config = dict(
    arch='inception',
    model='image classifier',
    dataset='photos of arthropod specimens (BIOSCAN-5M)',
    train_examples=195000,
    image_size=24,
    crop_scale_min=0.5,
    horizontal_flip=True,
    targets=['family'],
    num_classes=218,
    norm='batchnorm',
    activation='mish',
    depths=[5, 5, 5],
    kernel_size=3,
    stem='deep',
    widths=[160, 240, 352],
    loss='cross_entropy',
    init='torch_default',
    optimizer='soap',
    beta2=0.95,
    lr=0.0019,
    beta1=0.95,
    shampoo_beta=0.95,
    eps=1e-08,
    precondition_frequency=20,
    max_precond_dim=1024,
    merge_dims=True,
    one_sided=True,
    adamw_lr_other_params=0.0018,
    grad_clip=1.0,
    magnitude_pruning=0.7,
    steps=10000,
    batch_size=128,
    epochs=6.6,
    lr_schedule='wsd',
    decay_fraction=0.3,
    final_lr_fraction=0,
    warmup_steps=2000,
    weight_decay=0.09,
    adamw_weight_decay_other_params=0.05,
)
Rows from block 8 of a small image classifier, named by matrix and row number. Rows with one number belong to one channel. Each number is 500 + 40 x the weight over its row's rms, rounded and kept within 0 to 999. All counts start at 0. Numbers have three digits each. After the name is the row's rms in percent of the matrix's.
After each channel's rows are labels from the 100 images, of 14976, where the channel reaches its highest value: "responds to" is what is common among them. Only what is clearly more common there than usual is listed. The data: photos of arthropod specimens (BIOSCAN-5M). In brackets: how many of the 100, against the usual share in percent.
# r30: branch 2 reduce pointwise conv (model.blocks.8.r3.0.weight, 60x240x1x1), inputs 0-59
# b30: branch 2 3x3 conv (model.blocks.8.b3.0.weight, 90x60x3x3, transposed, each kernel summed), outputs 0-44

r30.17 083:500500500500500500500541500500500500614500500500500500500500500500500500500546546500500611500500603500500500500500500500480500500500412500500444420398500595500581500500500500500648
b30.17 112:470420473500500441454566473458568494480494460473500496475475466456495512479494500500475558523495515528458481493498441442516610489458548
responds to: order Coleoptera (77 vs 16.8); family Coccinellidae (46 vs 1.2)

r30.33 098:500500500646500500500500500551500500500460554500500529546500500500413500500500500500500500500500500579500542500500500500500500500500500500464500500500500500500589500500500500500499
b30.33 098:516481483471500477565511411424556472466501384450472482501492357476522465488460451454499435444468540483442509439527428488514582484503510
responds to: order Coleoptera (50 vs 16.8)

r30.0 085:500500500551500500500500500422500500500441500500454500500415500500477411500524500500500549500500500500551500516500377500500500435500433500500500453575523500500500500500500559545500
b30.0 103:563500519520561495585436512500550503535506500516544513575518532496500486509500574506494520494500500525499500499494500500497426485505500
responds to: order Hymenoptera (64 vs 20.5)

r30.51 113:500500500500500500500500471517500512500500500540500500500512500439499500500500500456500500513509500500500500500500545500500500500500500500500500528500500500480498523500539500500461
b30.51 084:514485479494546503510546499493425473445383481500509496501466478474428486500477464463500455475496496418493525500518505463475500544472509
responds to: order Coleoptera (54 vs 16.8)

r30.5 067:500500500574500500500500585500500500500484500500500500500500500500580500500559567500459500500500500500500500500550500500500500500500500500500500500500500506500523500488500500500500
b30.5 080:469474466456500496396604462443468472528460467503498445457479449444495552483495500500508516466526521500461513489429431500516545470438620
responds to: order Coleoptera (84 vs 16.8); family Coccinellidae (40 vs 1.2)

r30.21 088:586500419500487371500500445597500500500452500500415500500500567500500394500600500500560500500500677581500500318500500500500500500539500568500500500364500400395500500478620500408500
b30.21 101:483513566527553500457487500479486494451482500526470493522511502493548497479500479504479496516604494523452568421466463492439589510466465
responds to: order Diptera (78 vs 30.6); family Muscidae (28 vs 1.2)

r30.31 118:500500487500500500500500500493500550500572500500516500500500500500500574500500500429500500500558500500500500541500500437500502541500611500500500526469500500500500567500586529503425
b30.31 094:473494571516517491508557546500480462505511468488491540525552478492486500506521424590487510515488467519521536505475496495496555535502500
responds to: order Hymenoptera (65 vs 20.5)

r30.53 088:603500559426522500500500500586500500500500450500500469500500500604498476584500567500500500507500617500500500500500410597500500500500438581500500500434500500500500551500500500376500
b30.53 082:482500461503476470511524500546507544513416540505562464471441500429454413501516477454539500508507485512455468504398443479495553440382557
responds to: order Diptera (77 vs 30.6); family Drosophilidae (29 vs 1.3)

r30.16 095:500474500500568500442500546511500500473500500500500448500500500500500500500500500643500500520500500500500506500500500500421500500562399500500500482500500500500500500500460500500500
b30.16 091:534479473510490462508515483425510472455490490475525490504495526479484454498502464480441487463491485481517500438502448494432531517492511
responds to: order Coleoptera (49 vs 16.8)

r30.43 124:500500500554556500494537500500491500500514500500500500500500500500500455433500500500500500500500504500554537482501433500500485417500476435500458539500561426500500494500536561500500
b30.43 124:531495465590499516546434540483620494489523554558508533555498491498455481581489493534482598493530516500469524527500423484486497528499553
responds to: order Coleoptera (57 vs 16.8)

r30.35 096:500500500584518500525555500500500500445500500500500500500500500500424500454500489589500500551500562500500500538581372452500500500500500502500500500500500500500593500500500424420616
b30.35 095:542437478500496422430484467475521472500487487409509502501513523433501446484493478515536517476421517475423487474458446454477569474494595
responds to: order Coleoptera (65 vs 16.8)

r30.41 093:500500500617500500500500500500419476500500440561438500634500500500444500500500500500500500500500382500500500500500500399500500500500500419500500500432500500500566521500500500500500
b30.41 106:422441493507478478465559431435548500555493477522491505485470483458423506430479503500450515482498509500515481492482421429491542500469523
responds to: order Coleoptera (84 vs 16.8); family Coccinellidae (52 vs 1.2)

r30.30 124:500500500500500494500500500478500500500500500500500500476408500500500451445500500518500446495407500500474500500500500500440500440500500500500422584449500436443500475500500444454500
b30.30 124:450552526500472514495510484517501492486514544737497500542473494493499499500460431470510479506527573500480579481509470503500443499490464
responds to: order Lepidoptera (26 vs 7.3)

r30.18 105:476581500430511500500500628500500553500500500500500500500500528577588500450500500618500500500440500500500500471500500500437500500569500500531500545500500500478477500544500464500500
b30.18 104:472444468503443484489534532493494460479434502500489450446497485504454534513500425488504491475522487492500478493496482490473546500493492
responds to: order Coleoptera (72 vs 16.8)

r30.58 105:500629500500455599500426500429500500542468519527500500467500500500506500530380500429500500498500445500448447500486585500559500500500533500500537411544500596535500419438405500422493
b30.58 126:475516508500500569475606467526500523562495442516486499498510470500475499485490504491498485501489512455499472527595494506491500462432308
responds to: order Coleoptera (37 vs 16.8)

r30.22 100:567500500500588500553500500479500466587500500505500471500500500500500530500500500500492500500413500390500483500500445538500500533500500500500500500558500500500500500500500565500539
b30.22 089:414484462488467492449545438454460500566476442414486468452484499488500447476478466500524542519473487478463407478414477434480542500422528
responds to: order Coleoptera (96 vs 16.8); family Coccinellidae (30 vs 1.2)

r30.52 092:500565500458500500477500607500500428500500484500500500500500500580654500500500562500457500502500500500500500500465536625566500500500500500500621500500500500500500500500372500500485
b30.52 071:522487500482461500518524501524527474515426498500531462504512483545441485500523482481499500467507499455410478508448500497473591510478528
responds to: order Coleoptera (84 vs 16.8)

r30.25 053:500516500613500500500500500500500500650500500500500500500500500500500500500500500500500500500456411500500500500540500500500500500500488500500500500500500500500665500500500500500671
b30.25 099:484446478500500469440619405439554500557488479442489485472477475504472502449452500500434551517457522502440479471486454467523569488428478
responds to: order Coleoptera (75 vs 16.8); family Coccinellidae (50 vs 1.2)

r30.9 116:500471500481500500500500508500500564551500500500482428594634500500544500500571500500500500500500500549500500500500500500500500500567452500500500500480500500506500614512548525567500
b30.9 103:516496470523500490497533526500436500473347465471512482493487546504426479518500427443433469421503498486488460518487439477470479511494430
responds to: order Coleoptera (40 vs 16.8)

r30.1 078:500500500500500447500500628478613469500500580500500500525500500500601500500500500444387500500500500500474500500500500500500472500500500536500500446500500519500500489500500500500500
b30.1 093:456443469448485507459594502502444460532500481480483447448505438471492532494473500487516507525546488484451488488441494489526604378442506
responds to: order Coleoptera (78 vs 16.8); family Coccinellidae (28 vs 1.2)

r30.2 087:470500597500500636545536500500500500445470474409500479563500500500500549481500414500500512410500354500500500631581500500500500415500500460500500500649500500500503557500329575500425
b30.2 105:512473484400461550577493470485500493512457526453502481439525523481498504473513495493533541483491506341500437471552543487407487576493495
responds to: order Hemiptera (36 vs 11.3)

r30.12 128:500500500500500500500500500466500500551500500509505500500500500500500487461500500503500500500500500500500500457500433500500500500500472500500500500525500500500500438500500539500502
b30.12 107:505489495521527500488500475434609556500558517480612563480510512511504509505431492652515545469500497516505537497496557472502399451505500
responds to: order Coleoptera (59 vs 16.8)

r30.49 085:500639500593500500500500449500500459500436500561500500557500500500456399500500500469425620500500500433500500500500500500622500385454447500500627486500500561499500500403500500500436
b30.49 109:524500505500509470591476510494537546564490498487526522502554512490474513532535625541500516460500486500481471536500500519487439442507500
responds to: order Hemiptera (48 vs 11.3)

r30.44 099:500500500500601449500500500528500500500411500500500500500423500549500500500565557500531500525500639503500500500500430500500500500500387500500531491504500500500500500500538500500500
b30.44 094:529513522552557487500493494500527530436457500590595495518508468463500451545486500498495478500524484475405494478451494487452558454461485
responds to: order Diptera (74 vs 30.6)

r30.57 099:500500500500500500500500500500500500500500500500464439500500500500500429500500500441500500500500500500557500446500453500500496417500404500500500500500566500509500500500500500500523
b30.57 131:513473521517518511522462477500524504491531502512552560516505508496514511501457512572471545514525490558500577502495491491518469520527493
responds to: order Hymenoptera (63 vs 20.5)

r30.40 115:500500465447500500450500471500508500500616500500556500463500500500500500471500500500500500553608500500500500554447436500500500500500500500500500499500500456500500492500500500500500
b30.40 098:466443503493530448502482500453512335502452537456516515550502483501488496575502514504495488510503494496495510432474500453500503475500531
responds to: order Coleoptera (57 vs 16.8)

r30.34 071:500599438616533500500500500500500457571500500558500500500387389500500500500500571500500500500500399477500500561500500500578500500500500500397556500500500591619598500500458500500606
b30.34 101:504501506500507466479600419445500550578493500465500509501500495451494521486480528517443557480421535472446429489505484482548479495461484
responds to: order Coleoptera (77 vs 16.8); family Coccinellidae (51 vs 1.2)

r30.13 105:462500500500500500500500500478500533541525446500500500500500500500500500500500433500500500500500401500500500500500500500469500500500500500500500565500500500500500539510500500558500
b30.13 078:495567534493485534443517488493479483485498513547503513512518479497384500478489432504527472516487414488536446427593522499543474620484484
responds to: order Coleoptera (41 vs 16.8)

r30.36 084:500676552500500500479500629422500500500500564500410500500500500576683500500500500500500500500404419500500500500453500500592500500500469449500591500500500641618500500429500500582417
b30.36 096:534503485485492504569517507513500535613448520523503525478554549467486539512514602499441523480527453462488405489517481513508492456479502
responds to: order Coleoptera (85 vs 16.8)

r30.7 084:527500500581500500531500500500500500557500557500500525500500500525500500500500490500500500500500500500500539500503500541500500462527500500500500500500500500500595500500500500500619
b30.7 096:481483443486499480497536414486522491549474410444490487448450468524507474492470490492475541484390541453425471480478449489516601470453559
responds to: order Coleoptera (65 vs 16.8)

r30.27 058:500464500609500500551524500500500500500500500500500500511490500500500500500500573500418500500500500500500554500604500500500500500500500500584643500500618500500647500500500500500500
b30.27 095:481478500459474456440522401425532505540476488435486479469479472483487513422498500470503505495478536477448476448497501498486573438488633
responds to: order Coleoptera (59 vs 16.8); family Coccinellidae (29 vs 1.2)

r30.23 101:500461500587500584576551500500430444485500500500500500585500500500500500548500500500500500402500511500500500500500500500500500420500500556500500470561500500500500500443500500500495
b30.23 087:491504447505506523398477392500464454535497503501407440464464518456470514499458397475544470501472491500474446494479521497486505540440476
responds to: order Coleoptera (64 vs 16.8)

r30.59 107:474511452568476456500500500500500500500529555500500500500500500500500410500588500429431500500500500502500500500500500500500500408410500500500500500476653500500500500430500500500500
b30.59 116:494500480544533515555541500557542464500456463506533493500498505477500500517487513454486500419505500482459518536478483492512432475509500
responds to: order Diptera (82 vs 30.6)

r30.46 076:500500500500500500500554519500449404500575374454500500500500475500544500500413564500500500500500500500500500500500500534325500500500500500627396500500500507500627500500371615500500
b30.46 107:493463418472486505474544477486451496578467491406480421422487511504478500495491500510513530511517493481457452474408440439509526500477585
responds to: order Hymenoptera (69 vs 20.5)