A small image classifier, trained from scratch.
Training: soap at rate 0.0019, 10000 steps, held-out accuracy 65%.
Data: trained on photos of arthropod specimens (BIOSCAN-5M), 195000 training examples.
Rows from block 4 of a small image classifier, named by matrix and row number. Rows with one number belong to one channel. Each number is 500 + 50 x the weight over its row's rms, rounded and kept within 0 to 999. All counts start at 0. Numbers have three digits each.
After each channel's rows are labels from the 100 images, of 14976, where the channel reaches its highest value: "place" is the part of the image that holds the peak. Only what is clearly more common there than usual is listed. The data: photos of arthropod specimens (BIOSCAN-5M).
# r30: branch 2 reduce pointwise conv (model.blocks.4.r3.0.weight, 40x160x1x1), inputs 0-79
# b30: branch 2 3x3 conv (model.blocks.4.b3.0.weight, 60x40x3x3, transposed, each kernel summed), outputs 0-59

r30.5:500500500500726428500378500500500500500510500551500500414500500336537500500635500376500500792480508678540448500500500372500500521448450500500500500500403563500500500500500567510500500500500500563527504500568500468547500500500419500479558500
b30.5:518616500461473562457503472696490500590524588558479486548551500553463493471500484516541490511530430529471492471546592471434436565450471591499471500500492544493500456467491496486576
place: centre

r30.6:500500500500500500500697421500536582500500500500500500500500444500609327500612500542500656500606500500579500493388577500500500602500500500524500501448362500500500500500500500500492500500500500500429500500500377578492527500436500500500500512
b30.6:440540420533467457523446502507464510531481404494526346438478470567500472415456448515602563511496508419489535524489470399473490458394464468530501472425433542536539503470457485452500
place: centre

r30.21:487500500500500500449414500500454500532500609500500500500600500500416500500500406500500500500396390500411500500500500500500473464500500500500500500410656500500500585500468445404500500500352500394500601500500500500500477509660500500540500500
b30.21:623523489434480512547500533496459553446493590488481487500419502428516440547498386432475447448437500576516425500500536541442453564507530504491521452462500512406366493509485467579501
place: centre; middle left

r30.4:500397554500583503533500500437500397500500500500500500500540413500500582500619447500500500617500500630511500500400489500500500500500424500500500500500461500442500495545500500500500500500500500500500500500500500579347500500500596500500500561
b30.4:479450483481485493525476480706548487486495424409568439500562500605495491454491619479504523500486500503470478501578619434489479520451483509457454491518516455480501533488508505500421
place: centre

r30.16:480590500500400500500500500576500500463500500500500500500500500500500500500502555500500421500500500500628508406403500500627500500677500500500500500500500500495500500500500500500572500500500500659567500419461500643500452500500500500443500465
b30.16:482450462549488403503573519519462455516560514406472492500551516491481454492484383507548534456510471607464526479568422518555496472446481616563439501590543447482503512572472453459591
place: centre

r30.34:374500500429545500631500500374479500500542500554500500500632500492562500614500431500530500500500500500500500500500500500370500500500416500500500500500500471500500416500446500500500500497500500500500500500464500627500491500500500500500500500
b30.34:466454515483588504516414526603590521487466451516566469460598475487429518394546533535415495525554412518495443500499482556510470476433500459479470547474520523512568499468618500401523
place: centre

r30.20:429500463427500394500500500500500500352500500500402500500500500425532500500500424435500500500592500500500500500500500500325500356487437430500500500495500500500500500500500500500500479592500372500500500500500500500490429500500500500329500500
b30.20:320469462402527518544497503532493596489558504507442516521453477693522508545490476524605520498516432502557501503480495458500490545500510459500500512541477554473455521500454467558524
place: bottom centre

r30.37:500500500500500500500609500500500500500428513500408500572546444500500425500500500399699500500583516500500614560610500500500512500500500500500500500500536500500439500500500500549500364505500500500500405500500512500604547548500500500500500453
b30.37:486490500467484513468496494544472519515498449456462486452500484521500461482478501438549514533463356496523494674494500500482516319487558557527508480502502448590452500478443553399471
place: top centre; centre

r30.0:500500500500500500500500500611424501386500566500572500491440500500476500500572500500632458500443463500500500651648478500443361500500492472579500492500500500488500500500500500500500449500500500500590500500618482500660500500618500454553670500
b30.0:501464500550511491502500519532531558538500566500454537500425511478500492447424403455453411497570439513439342469501485462408375530498536549453500424445538500500516514471527424553551
place: middle left

r30.22:561500500410500393606500609500369500500500500500500370500500550500460446500500500336531500500500500500425500500636500500546500500500500500380483500500655543555340500500500500489500435500500483524500429413500500403637500500602500500500500500
b30.22:520507500378486461540537459514441590496541506500493678490487483568597534487500490358463441458516419521464498513488478526492463505510495500425488437497592446517503532514468566493479
place: middle right

r30.36:500500500500500500500586500500500500655415500422477500500543500500406453500500500454558500500500457500500546500500500470500500500500469458435500563500500382500389430500500500500500374500500500443360317500500500500559500500348444500595500500
b30.36:500442500485543534467458475460493504480526457488495517418497472531601493449463473480556513523491477464544520738444501577454602476507517558482475493529500479418406528505533500482476
place: bottom left