{"crop_scale_min": 0.5, "targets": ["family"], "kernel_size": 3, "widths": [160, 240, 352], "init": "torch_default", "optimizer": "soap", "beta1": 0.95, "shampoo_beta": 0.95, "max_precond_dim": 1024, "one_sided": true, "max_steps": 10000, "epochs": 6.6, "decay_fraction": 0.3, "weight_decay": 0.09, "adamw_weight_decay_other_params": 0.05}
Rows from block 7 of a small image classifier, named by matrix and row number. Each number is 128 + 24 x the weight over its row's rms, rounded and kept within 0 to 255. All counts start at 0.
After each channel's rows are labels from the 100 images, of 14976, where the channel reaches its highest value: "top examples" is what is common among them. Only what is clearly more common there than usual is listed. The data: photos of arthropod specimens (BIOSCAN-5M). In brackets: how many of the 100, against the usual share in percent.
# r30: branch 2 reduce pointwise conv (model.blocks.7.r3.0.weight, 60x240x1x1), inputs 144-191

r30.51 [128 128 128 128  22 128  85 128 128 128  55 105 128 128  36 127 128  65  76 128 128 128 128 165 159 128  71 128 128 128 102 128 128 128 128 128 128 127 128 128 128 128 128 128 128 166 121  48]
top examples: order Coleoptera (42 vs 16.8)

r30.53 [128 119 153 100 128 128  51 128  97 150 128 128 128 128 128 128  51 128 128 125 128 135 128 128 128 121 128 128 128 128 110 128 128 128  87 128 194 128 128 128 128 128 128  27 128 133 128 168]
top examples: order Coleoptera (45 vs 16.8)

r30.24 [128 171 128 245 128 136 128 128 128 128 128 128  60 128 128 128 128  94 128  86 197 128 128 128 128 128 128 128 128 128 128 128 104 128 128 128 128 128 128 128 130 150 128 178 128  64 104 128]
top examples: family Drosophilidae (28 vs 1.3)

r30.48 [142 143 128 128 128 128 177 128 183 128 128 128 128 128 128 128 116 128 128 128 128 128 160 134 128  95 128 128 128 128 128  70 128 184 196 128 128 128 245 113 128 128  60 128 137 128 159 128]
top examples: order Coleoptera (70 vs 16.8)

r30.11 [128 128 128 128 128 128 128 128 128 128 128  90 128  56 128 128 128 128 128 106 128 128  50  61 128 128 128 128 128 116 128 128 128  77 128 128 128 128 128 200 101 128 162 128 128 151 128  50]
top examples: order Hymenoptera (54 vs 20.5)

r30.15 [128  76 128  78 128  73 153 128 128 176 128 167 128  71 128 157 128 128 197 128 128 128 114 128 128 128 173 128 128 128 128 128 128  74 128 128 128  95 128 128 128 128 155 128 128  63 128 128]
top examples: order Coleoptera (85 vs 16.8)

r30.36 [ 80 128 128 128 128 212 128 128  71 128 128 128 128 128 110  61 128 128 183 128 128 128 128 128 128 128 128 128 109 128 128 128 128 106 128 128  70 128  71  76 111 128 128 128 128 128 128 128]
top examples: order Coleoptera (65 vs 16.8)

r30.23 [165 128  95 122 128 144 128 128 128 172 128 128 128 128 128 113 128 176 128 128 198 182 128 128 150 128 128 128 180 128 140 128 114 128 119 128 125 128 124 128 164 128 128 180 169 128 128 128]
top examples: order Coleoptera (51 vs 16.8)

r30.2 [128 128 128 148 128 128 128  95 128 128 128 128 128  79 128 128 128 128 128 122 128 128  36 145 128 128 128 128 190 159 128 128 128 184 145 128 128 128  64 128  96 128 128 128 128 128 128 128]
top examples: order Hymenoptera (55 vs 20.5)

r30.19 [128 128 128 128 128  60 129 142 128 128  87 166 128 128 128 124 128 138 128  91 128 128 153 154 169 114 128 128 139 142 128 150 128 128 128 125 128 128 128 139 190 128 110 128 113  23 128 128]
top examples: order Coleoptera (62 vs 16.8)

r30.47 [128 128 128 194 128 128 149 128 128  66 128 128 128 128 128 128 128 128 128 138 128 128 128 163 128 128 128  78  48 128 101 128 128 128 159 128  25 154 128 128  97 128 137 201  48 128 128 128]
top examples: order Hymenoptera (46 vs 20.5)

r30.14 [128 128 128 128 128 137 128 128 128 128 128 128 128  78 128 184 128 128 128  81 128 128  78 128  71  39 128 128 128 128 128 128 128 128 172 176 128 128 128 128  40 128  86 128 128 128 128 128]
top examples: order Hymenoptera (67 vs 20.5)

r30.21 [146 159 110 128 128 128 172 128 158 135 128 128  52 199  81 128 128 128 194 128 128 128 128 128 128 128 128 128 128 128 163 128 130 197 106 190 128 172 128 112 200 128 131 135 104 128  68 128]
top examples: order Hymenoptera (46 vs 20.5)

r30.20 [128 128 128 128 128 128 128 128 186 128 128 203 128 214 128 128 128 164 128 208 128  64 233 155 159 128 128 128 128 190 128 128 128 202 128 172 108 212 128 128 128 128 128 128 128 128 128 128]
top examples: order Coleoptera (58 vs 16.8); family Coccinellidae (29 vs 1.2)

r30.10 [128 128 128 128  61 128 128 201 131 128 128  81 128 128 128 123 128 171 176 129 128 128 128 111 128 128 118 128 128 120 101 128 128 128  56 128 128 128 133 128  78 128 128 128  83 128 128 128]
top examples: order Diptera (84 vs 30.6); family Muscidae (29 vs 1.2)

r30.12 [128 128 128 128 128 128 128 128 128 128 128 128 128 128 128 128 128 128 128 188  74 128 217 128  94  58 128 128 116 128 128 128 128 185 128 128 152 192 128 128 128 158  80 128  99 128 128 128]
top examples: order Coleoptera (60 vs 16.8)

r30.30 [128 128 128 128 128 128 128 128 128  74 128 128 128 128 128 128 128 128 128 128 128 128 128 128 128 128 128 159 128 110 183 128 128 128 128 128 128 123 104 128 128  56 128 130 128  99  90 231]
top examples: order Coleoptera (57 vs 16.8)

r30.18 [128 128 168 128 210 123 128 128  91 128 128 196 128 177 128 172 115 123 128 182 120 128 158 177 165 128 128 128 128 175 128 128 128 128 128 128 128 128 128 139 128 130 128  88 152 128 153 178]
top examples: order Coleoptera (67 vs 16.8)

r30.55 [128 149 128 190 128 128 128 128 208 166 128 128 128 128 128 169  87 128 110 110  72 128 128 128  62 128 128 128 148 128 128  96 205 217 128 128 128 173 128 183  75 128 128  97 128 157 184 128]
top examples: order Coleoptera (44 vs 16.8)

r30.44 [128 123 128 128 128 128 128 128 128 128 128 128 128 128 197 128  75 128 128 128 128 128 128 128 128  95 128 128 128 128 128 128 128 128 128 132 108 128 128 101 128 128  37 128 128 128  26 118]
top examples: order Diptera (71 vs 30.6)

r30.40 [124  96 128 128 128 128 145 128 128 128 132 128 211  58 128 128 128 144 128 128 128 128  72 128 128 128 128 128 128 128 158 128 128  57  52 128  64  95 128 128 128 128 128 128 128  22 128 128]
top examples: order Diptera (73 vs 30.6)

r30.28 [128 128 128 116 128 128 128 128 114 128  93 244 237 128 128 128 128 128 110 128 189 128 199 177 128 166 128 128 128 173 128 128 137 128 128 128 128 139 128 128 175 128 128 128 128 112 128 128]
top examples: order Coleoptera (73 vs 16.8); family Coccinellidae (30 vs 1.2)

r30.0 [128 128 128 106 128 128 128 158 128 128 182 128 128 128 128 183 128 117 128 128 128 164  99  75 128 128 128 128 112 128  94 128 198  95 128 136 128  93  65 191 128 128 128  77 131 128 128 128]
top examples: order Coleoptera (36 vs 16.8)

r30.31 [178  77 137  28 128  92 128 128  49 133 128 128 128 128 128 128  75 128 128 178  90 128 128 128 185 128 114 128 128 128 125 145 168 108 128 128 156 128 128 128 151 128 124  69 128 128 128  62]
top examples: order Coleoptera (68 vs 16.8)

r30.58 [128 103 128 128 128 128  32 128 128 137 128 128 128 128 128 128 128 128 128 128 128 207  69 128 128 221 112 128 135 128 128 128 128 128 128  91 128 128 128 174 128 128 128 131 128 139 128 128]
top examples: family Drosophilidae (34 vs 1.3)

r30.41 [128 128 128 128 128 128 128 136 128 128 128 199 164 128 128 128 128 128 167 128 153 128 128 128 210 128 128 128 128 128 128 128  97 128 128 128 128 128 128  59 183 128 128 128 128 128 128 152]
top examples: order Hemiptera (32 vs 11.3)