{"targets": ["family"], "depths": [5, 5, 5], "precondition_frequency": 20}
Rows from block 2 of a small image classifier, named by matrix and row number. Rows with one number belong to one channel. Each number is 500 + 40 x the weight over its row's rms, rounded and kept within 0 to 999. All counts start at 0. Numbers have three digits each.
After each channel's rows are labels from the 100 images, of 14976, where the channel reaches its highest value: "strongest on" is what is common among them. Only what is clearly more common there than usual is listed. The data: photos of arthropod specimens (BIOSCAN-5M).
# r30: branch 2 reduce pointwise conv (model.blocks.2.r3.0.weight, 40x160x1x1), inputs 0-159
# b30: branch 2 3x3 conv (model.blocks.2.b3.0.weight, 60x40x3x3, transposed, each kernel summed), outputs 0-59

r30.6:425500500500500439459480500535500500542500500604500500461500500500536500572500500451500500500507500557500500500336500538500500574500500500500500500500500500586500500447500420500500533500539500417555500415525404441500500500500582625500446500500500500500584500500587500417500500500500500500500500500673459500500500500500500374500500500500500500500500500500500500500500500500500500447500500500500500500500500500500500500500500500409500500500500500500366500500500407500500500500500457
b30.6:510446494495527478471467519500432534534484520501511578475551441467443512563509421595491455450548462500481480584515407470504498501488494486515441554495446567502459500459500500460494
strongest on: order Hymenoptera

r30.3:575382465463500500500428500526500615622500500559500500500500500500500605500500451500500500500500500500582543500500500500500500500562500449429500500500500415500614576500441510576500500500500500478617500500500500500500500500500472500500500500370500500500500500500500581500500428500500500500500500500500500468500500500500500575571500500500500500500500500500500500500500500500500500500500500500500500500500500500588500528500595500414500500500500408500500500579553500574594554500500386
b30.3:531510457555491464500442511475500485486519517481606532527503493497500536500500477521504477420470406570543480520532331501526509473458495435535480517510482540471503478524519506492489
strongest on: order Coleoptera

r30.9:500500626500500500500500500466500500500500439500500426521461450500607463500500500415547490500500554500500500483500500500500500500500604500500459500500437500500500554500500500500500569602500408585645500544500500500500500450500502485440500500500500500500500500602500502500532500500531409446500500500500500415487500529500500500500500344436500406500593500500438500500500500500500500500500500500671467500500500500500500500500500500500500500500500500500500543525453500500500440500500500
b30.9:500514510426446533417500415500500473545532516534482527425500487539476488483481425480550515464609468428526514452453504466528534427475524490440514554486510473445482480510547500489500
strongest on: order Hymenoptera

r30.16:564627500500500566632500500500500500500641397583545500500500381500500500500463561500550500515500444385634602500500500436500500500500500500500582500500500500467500500500450441419500500407500500539500500482500500500541500478500500500500500500500477500500543459500500500500500500500500500500490441500500500500500500500500500500500500439500586500500500500500478500500500500500500500446455431500375500500500500500469500500500420465433500500500500500500500500500443500500500500500597500
b30.16:503527457516497453379497474449473480522517500568513454432541487500592589471507500524486502497481426506449534517488530512503498521435557491464491498518485422510521500557510464459576
strongest on: order Diptera; family Drosophilidae

r30.34:500500500500433500500569500500437617500500500440500592577500480527423500500500591500500543595500500500500584555500476521500577500539500500500453500500449500500609500500500500500500500657500500500500500500543500500500500500500526500500500500500500534500500482500516465500576500500528500452500500500500631500500500500500523500500520500500500500499500500500588500500394497500584582500500497500500500500500500500707512500500618500500500500500500500500500500535500500500537500500500500
b30.34:441500456533516482508525500534500504490520532507491494533539595445441489460503518478531500442452435518516415539596480539552475538434445479533484426542500517488517467500508507410456
strongest on: order Coleoptera

r30.26:500500500500500419553500500500470500500514487500569405500500500500500414563500500500500400604500500500409500500500500500468500500648500622507500500500500628551500450500500500500500500500500575500387500605500400500500500500500421500500563419500500500500500500462500504500500500500500500500500500500500500610500500500416500500500500500500500531493500500500413500620500500500500500500488500500500500424500500500500500500500500500500396500500500500500443500500500598546500500500500500
b30.26:476443478479488406516519476535503536451451470469507497516478497434472482492451509473500518471519460500500443547566497573427464499500523508561407496602507488560516477547468437456484
strongest on: order Hymenoptera

r30.33:570500500500449500500500500575500586500500500500500500500416500500500500500500500500500453500500500439583500404500500500500500500477421500500453500391500500500500556500500500500472500500500580475500500500500500500500500388500567562500500500430500500500500372500500500473500500530329431500500500500500500459500500500627500500500500500500553597500376500500410574500500500500500500500502500500528500500369500500500406500431500500435500500500500500500500500500500461500500527500500500
b30.33:549541474500488448500481455500448488498494492460533500526503506500525520500500504604500497407511453553561479500572359466525493458429472407511500500479454518508500493521465503505458
strongest on: order Coleoptera; family Throscidae

r30.10:401468478500500451500500500546500500500500500500500500500479500500500538500500467554425574463558537546500442500500564500500500469500500500434500524500500470470500500500500516500500500500500500500500500500500500590442647424500437500500500500500500500500449500500427477500500500500500500500500500500500500500500500500592500589500550500657495500500469500498500500500525500500719500528592412500500500500463500500593500500500555500500500571500500500437500432394500500500500500500500500
b30.10:468466462519514500500488401551433473539441460495536507514495516500593505552499502633471502487507503523483564539545549594479489457506457473489500500546496453512526492500488500471566
strongest on: order Hymenoptera

r30.30:500500500500500500472500642386500545500500565500556500500484500500500500425500500500500459500500500445500500448500500500500500500410476500606383500500444500500500500500500500500366500500647510500416570500500500500500562500500500582550500662412500500500481500500466500500500500406500500500500500515500500500500500500500581500500595500500500479500500460500562500495500500500568500500500500563500500560500500500579500500500500500500500423500539500500500500500500500500500500500500421
b30.30:471500541477475479505462492594402533536576503500487518449510528528489500527550465483490582456522429611507517446436477514536507511537480503538523500504564486432508531500520531552513
strongest on: order Hymenoptera

r30.28:542500452578500496443571500500520500477500500500500500674500500500500500500561481500544500432500500500578500465523500549500500500500482596500500530448500500500500500442500500500500500500460500500588500500414568500500500653676500399565500500500500500480445500500491500500446500500528500500500500500662500458500500478500500500500500500500496500500500500500500500500452500399500500477500522500500500500500500500500500515500565500620500500500512500500500593500500526506500500500466500
b30.28:517503506486510461504500496419498467484500556421509416574475514538471466401480466389500486466445451530521439488563436500531463475442496500500489438518479500501528445490493477481492
strongest on: order Hemiptera

r30.25:500500569500500537500500547408500500596480636433664500500500500500472500447500678500500487468500500500500500500500500500500500500500500459430431500500500500471500624500500500500554576628500500500500553500500500500500500500500500500500362491570500500500516500529500573611500500461546500500500500500500500500465500500500500500444500402500534500442500500500500500500500500500500500500500500500500500500500500500500500500500538500500500564500500500500428500500500391500500500500500500
b30.25:453378496495497426491500520579485446520574534500492460458519469445418543488484421407462476477474495488459490484527512551453470521485507500532510488474531476557479452514479462474492
strongest on: order Coleoptera

r30.38:464500607500500500500502523500500434500500567500500500500500464500500500500500635500500500525500500500500466500500500500500500426500500500500570604500500500500500500500500500500466500500412584534500544473445500444613500500500565500500443500412391500500554500500500588500500500404500500500571500500493500500500500500500500500441500611500500500500500500653576445500500500500500500500500500500500500429443500500559500418425554500500500509611500500500457500500500500558500500500500409
b30.38:485455454451526541474502522552470469425474506539444500514508519424393497487485508469476493510503550483482442460548500438457461500490475548539487384505437440469471485439484480494477
strongest on: order Coleoptera

r30.36:562500464500500500500500500500500594500500500500529500441500534500500500500500491570500500500503449447500453465500592500453500474500367500500500627500439500500500500500501577508431500500577582410392500500500500597385500558500455432500500519500500500481500500500448500500500500500500576500500609498500550500482500500444500500500500500500494500500500500500433500501475500500500396435500500500500500507500500500345568500500500500500478569471500500500426500500500469500484500405500500
b30.36:527488477520528432434478510510520401505503498500503471555557503486480579453460494500509471484514426556500419518502370538507502414494484463523528500469455447463463485515505499477484
strongest on: order Hymenoptera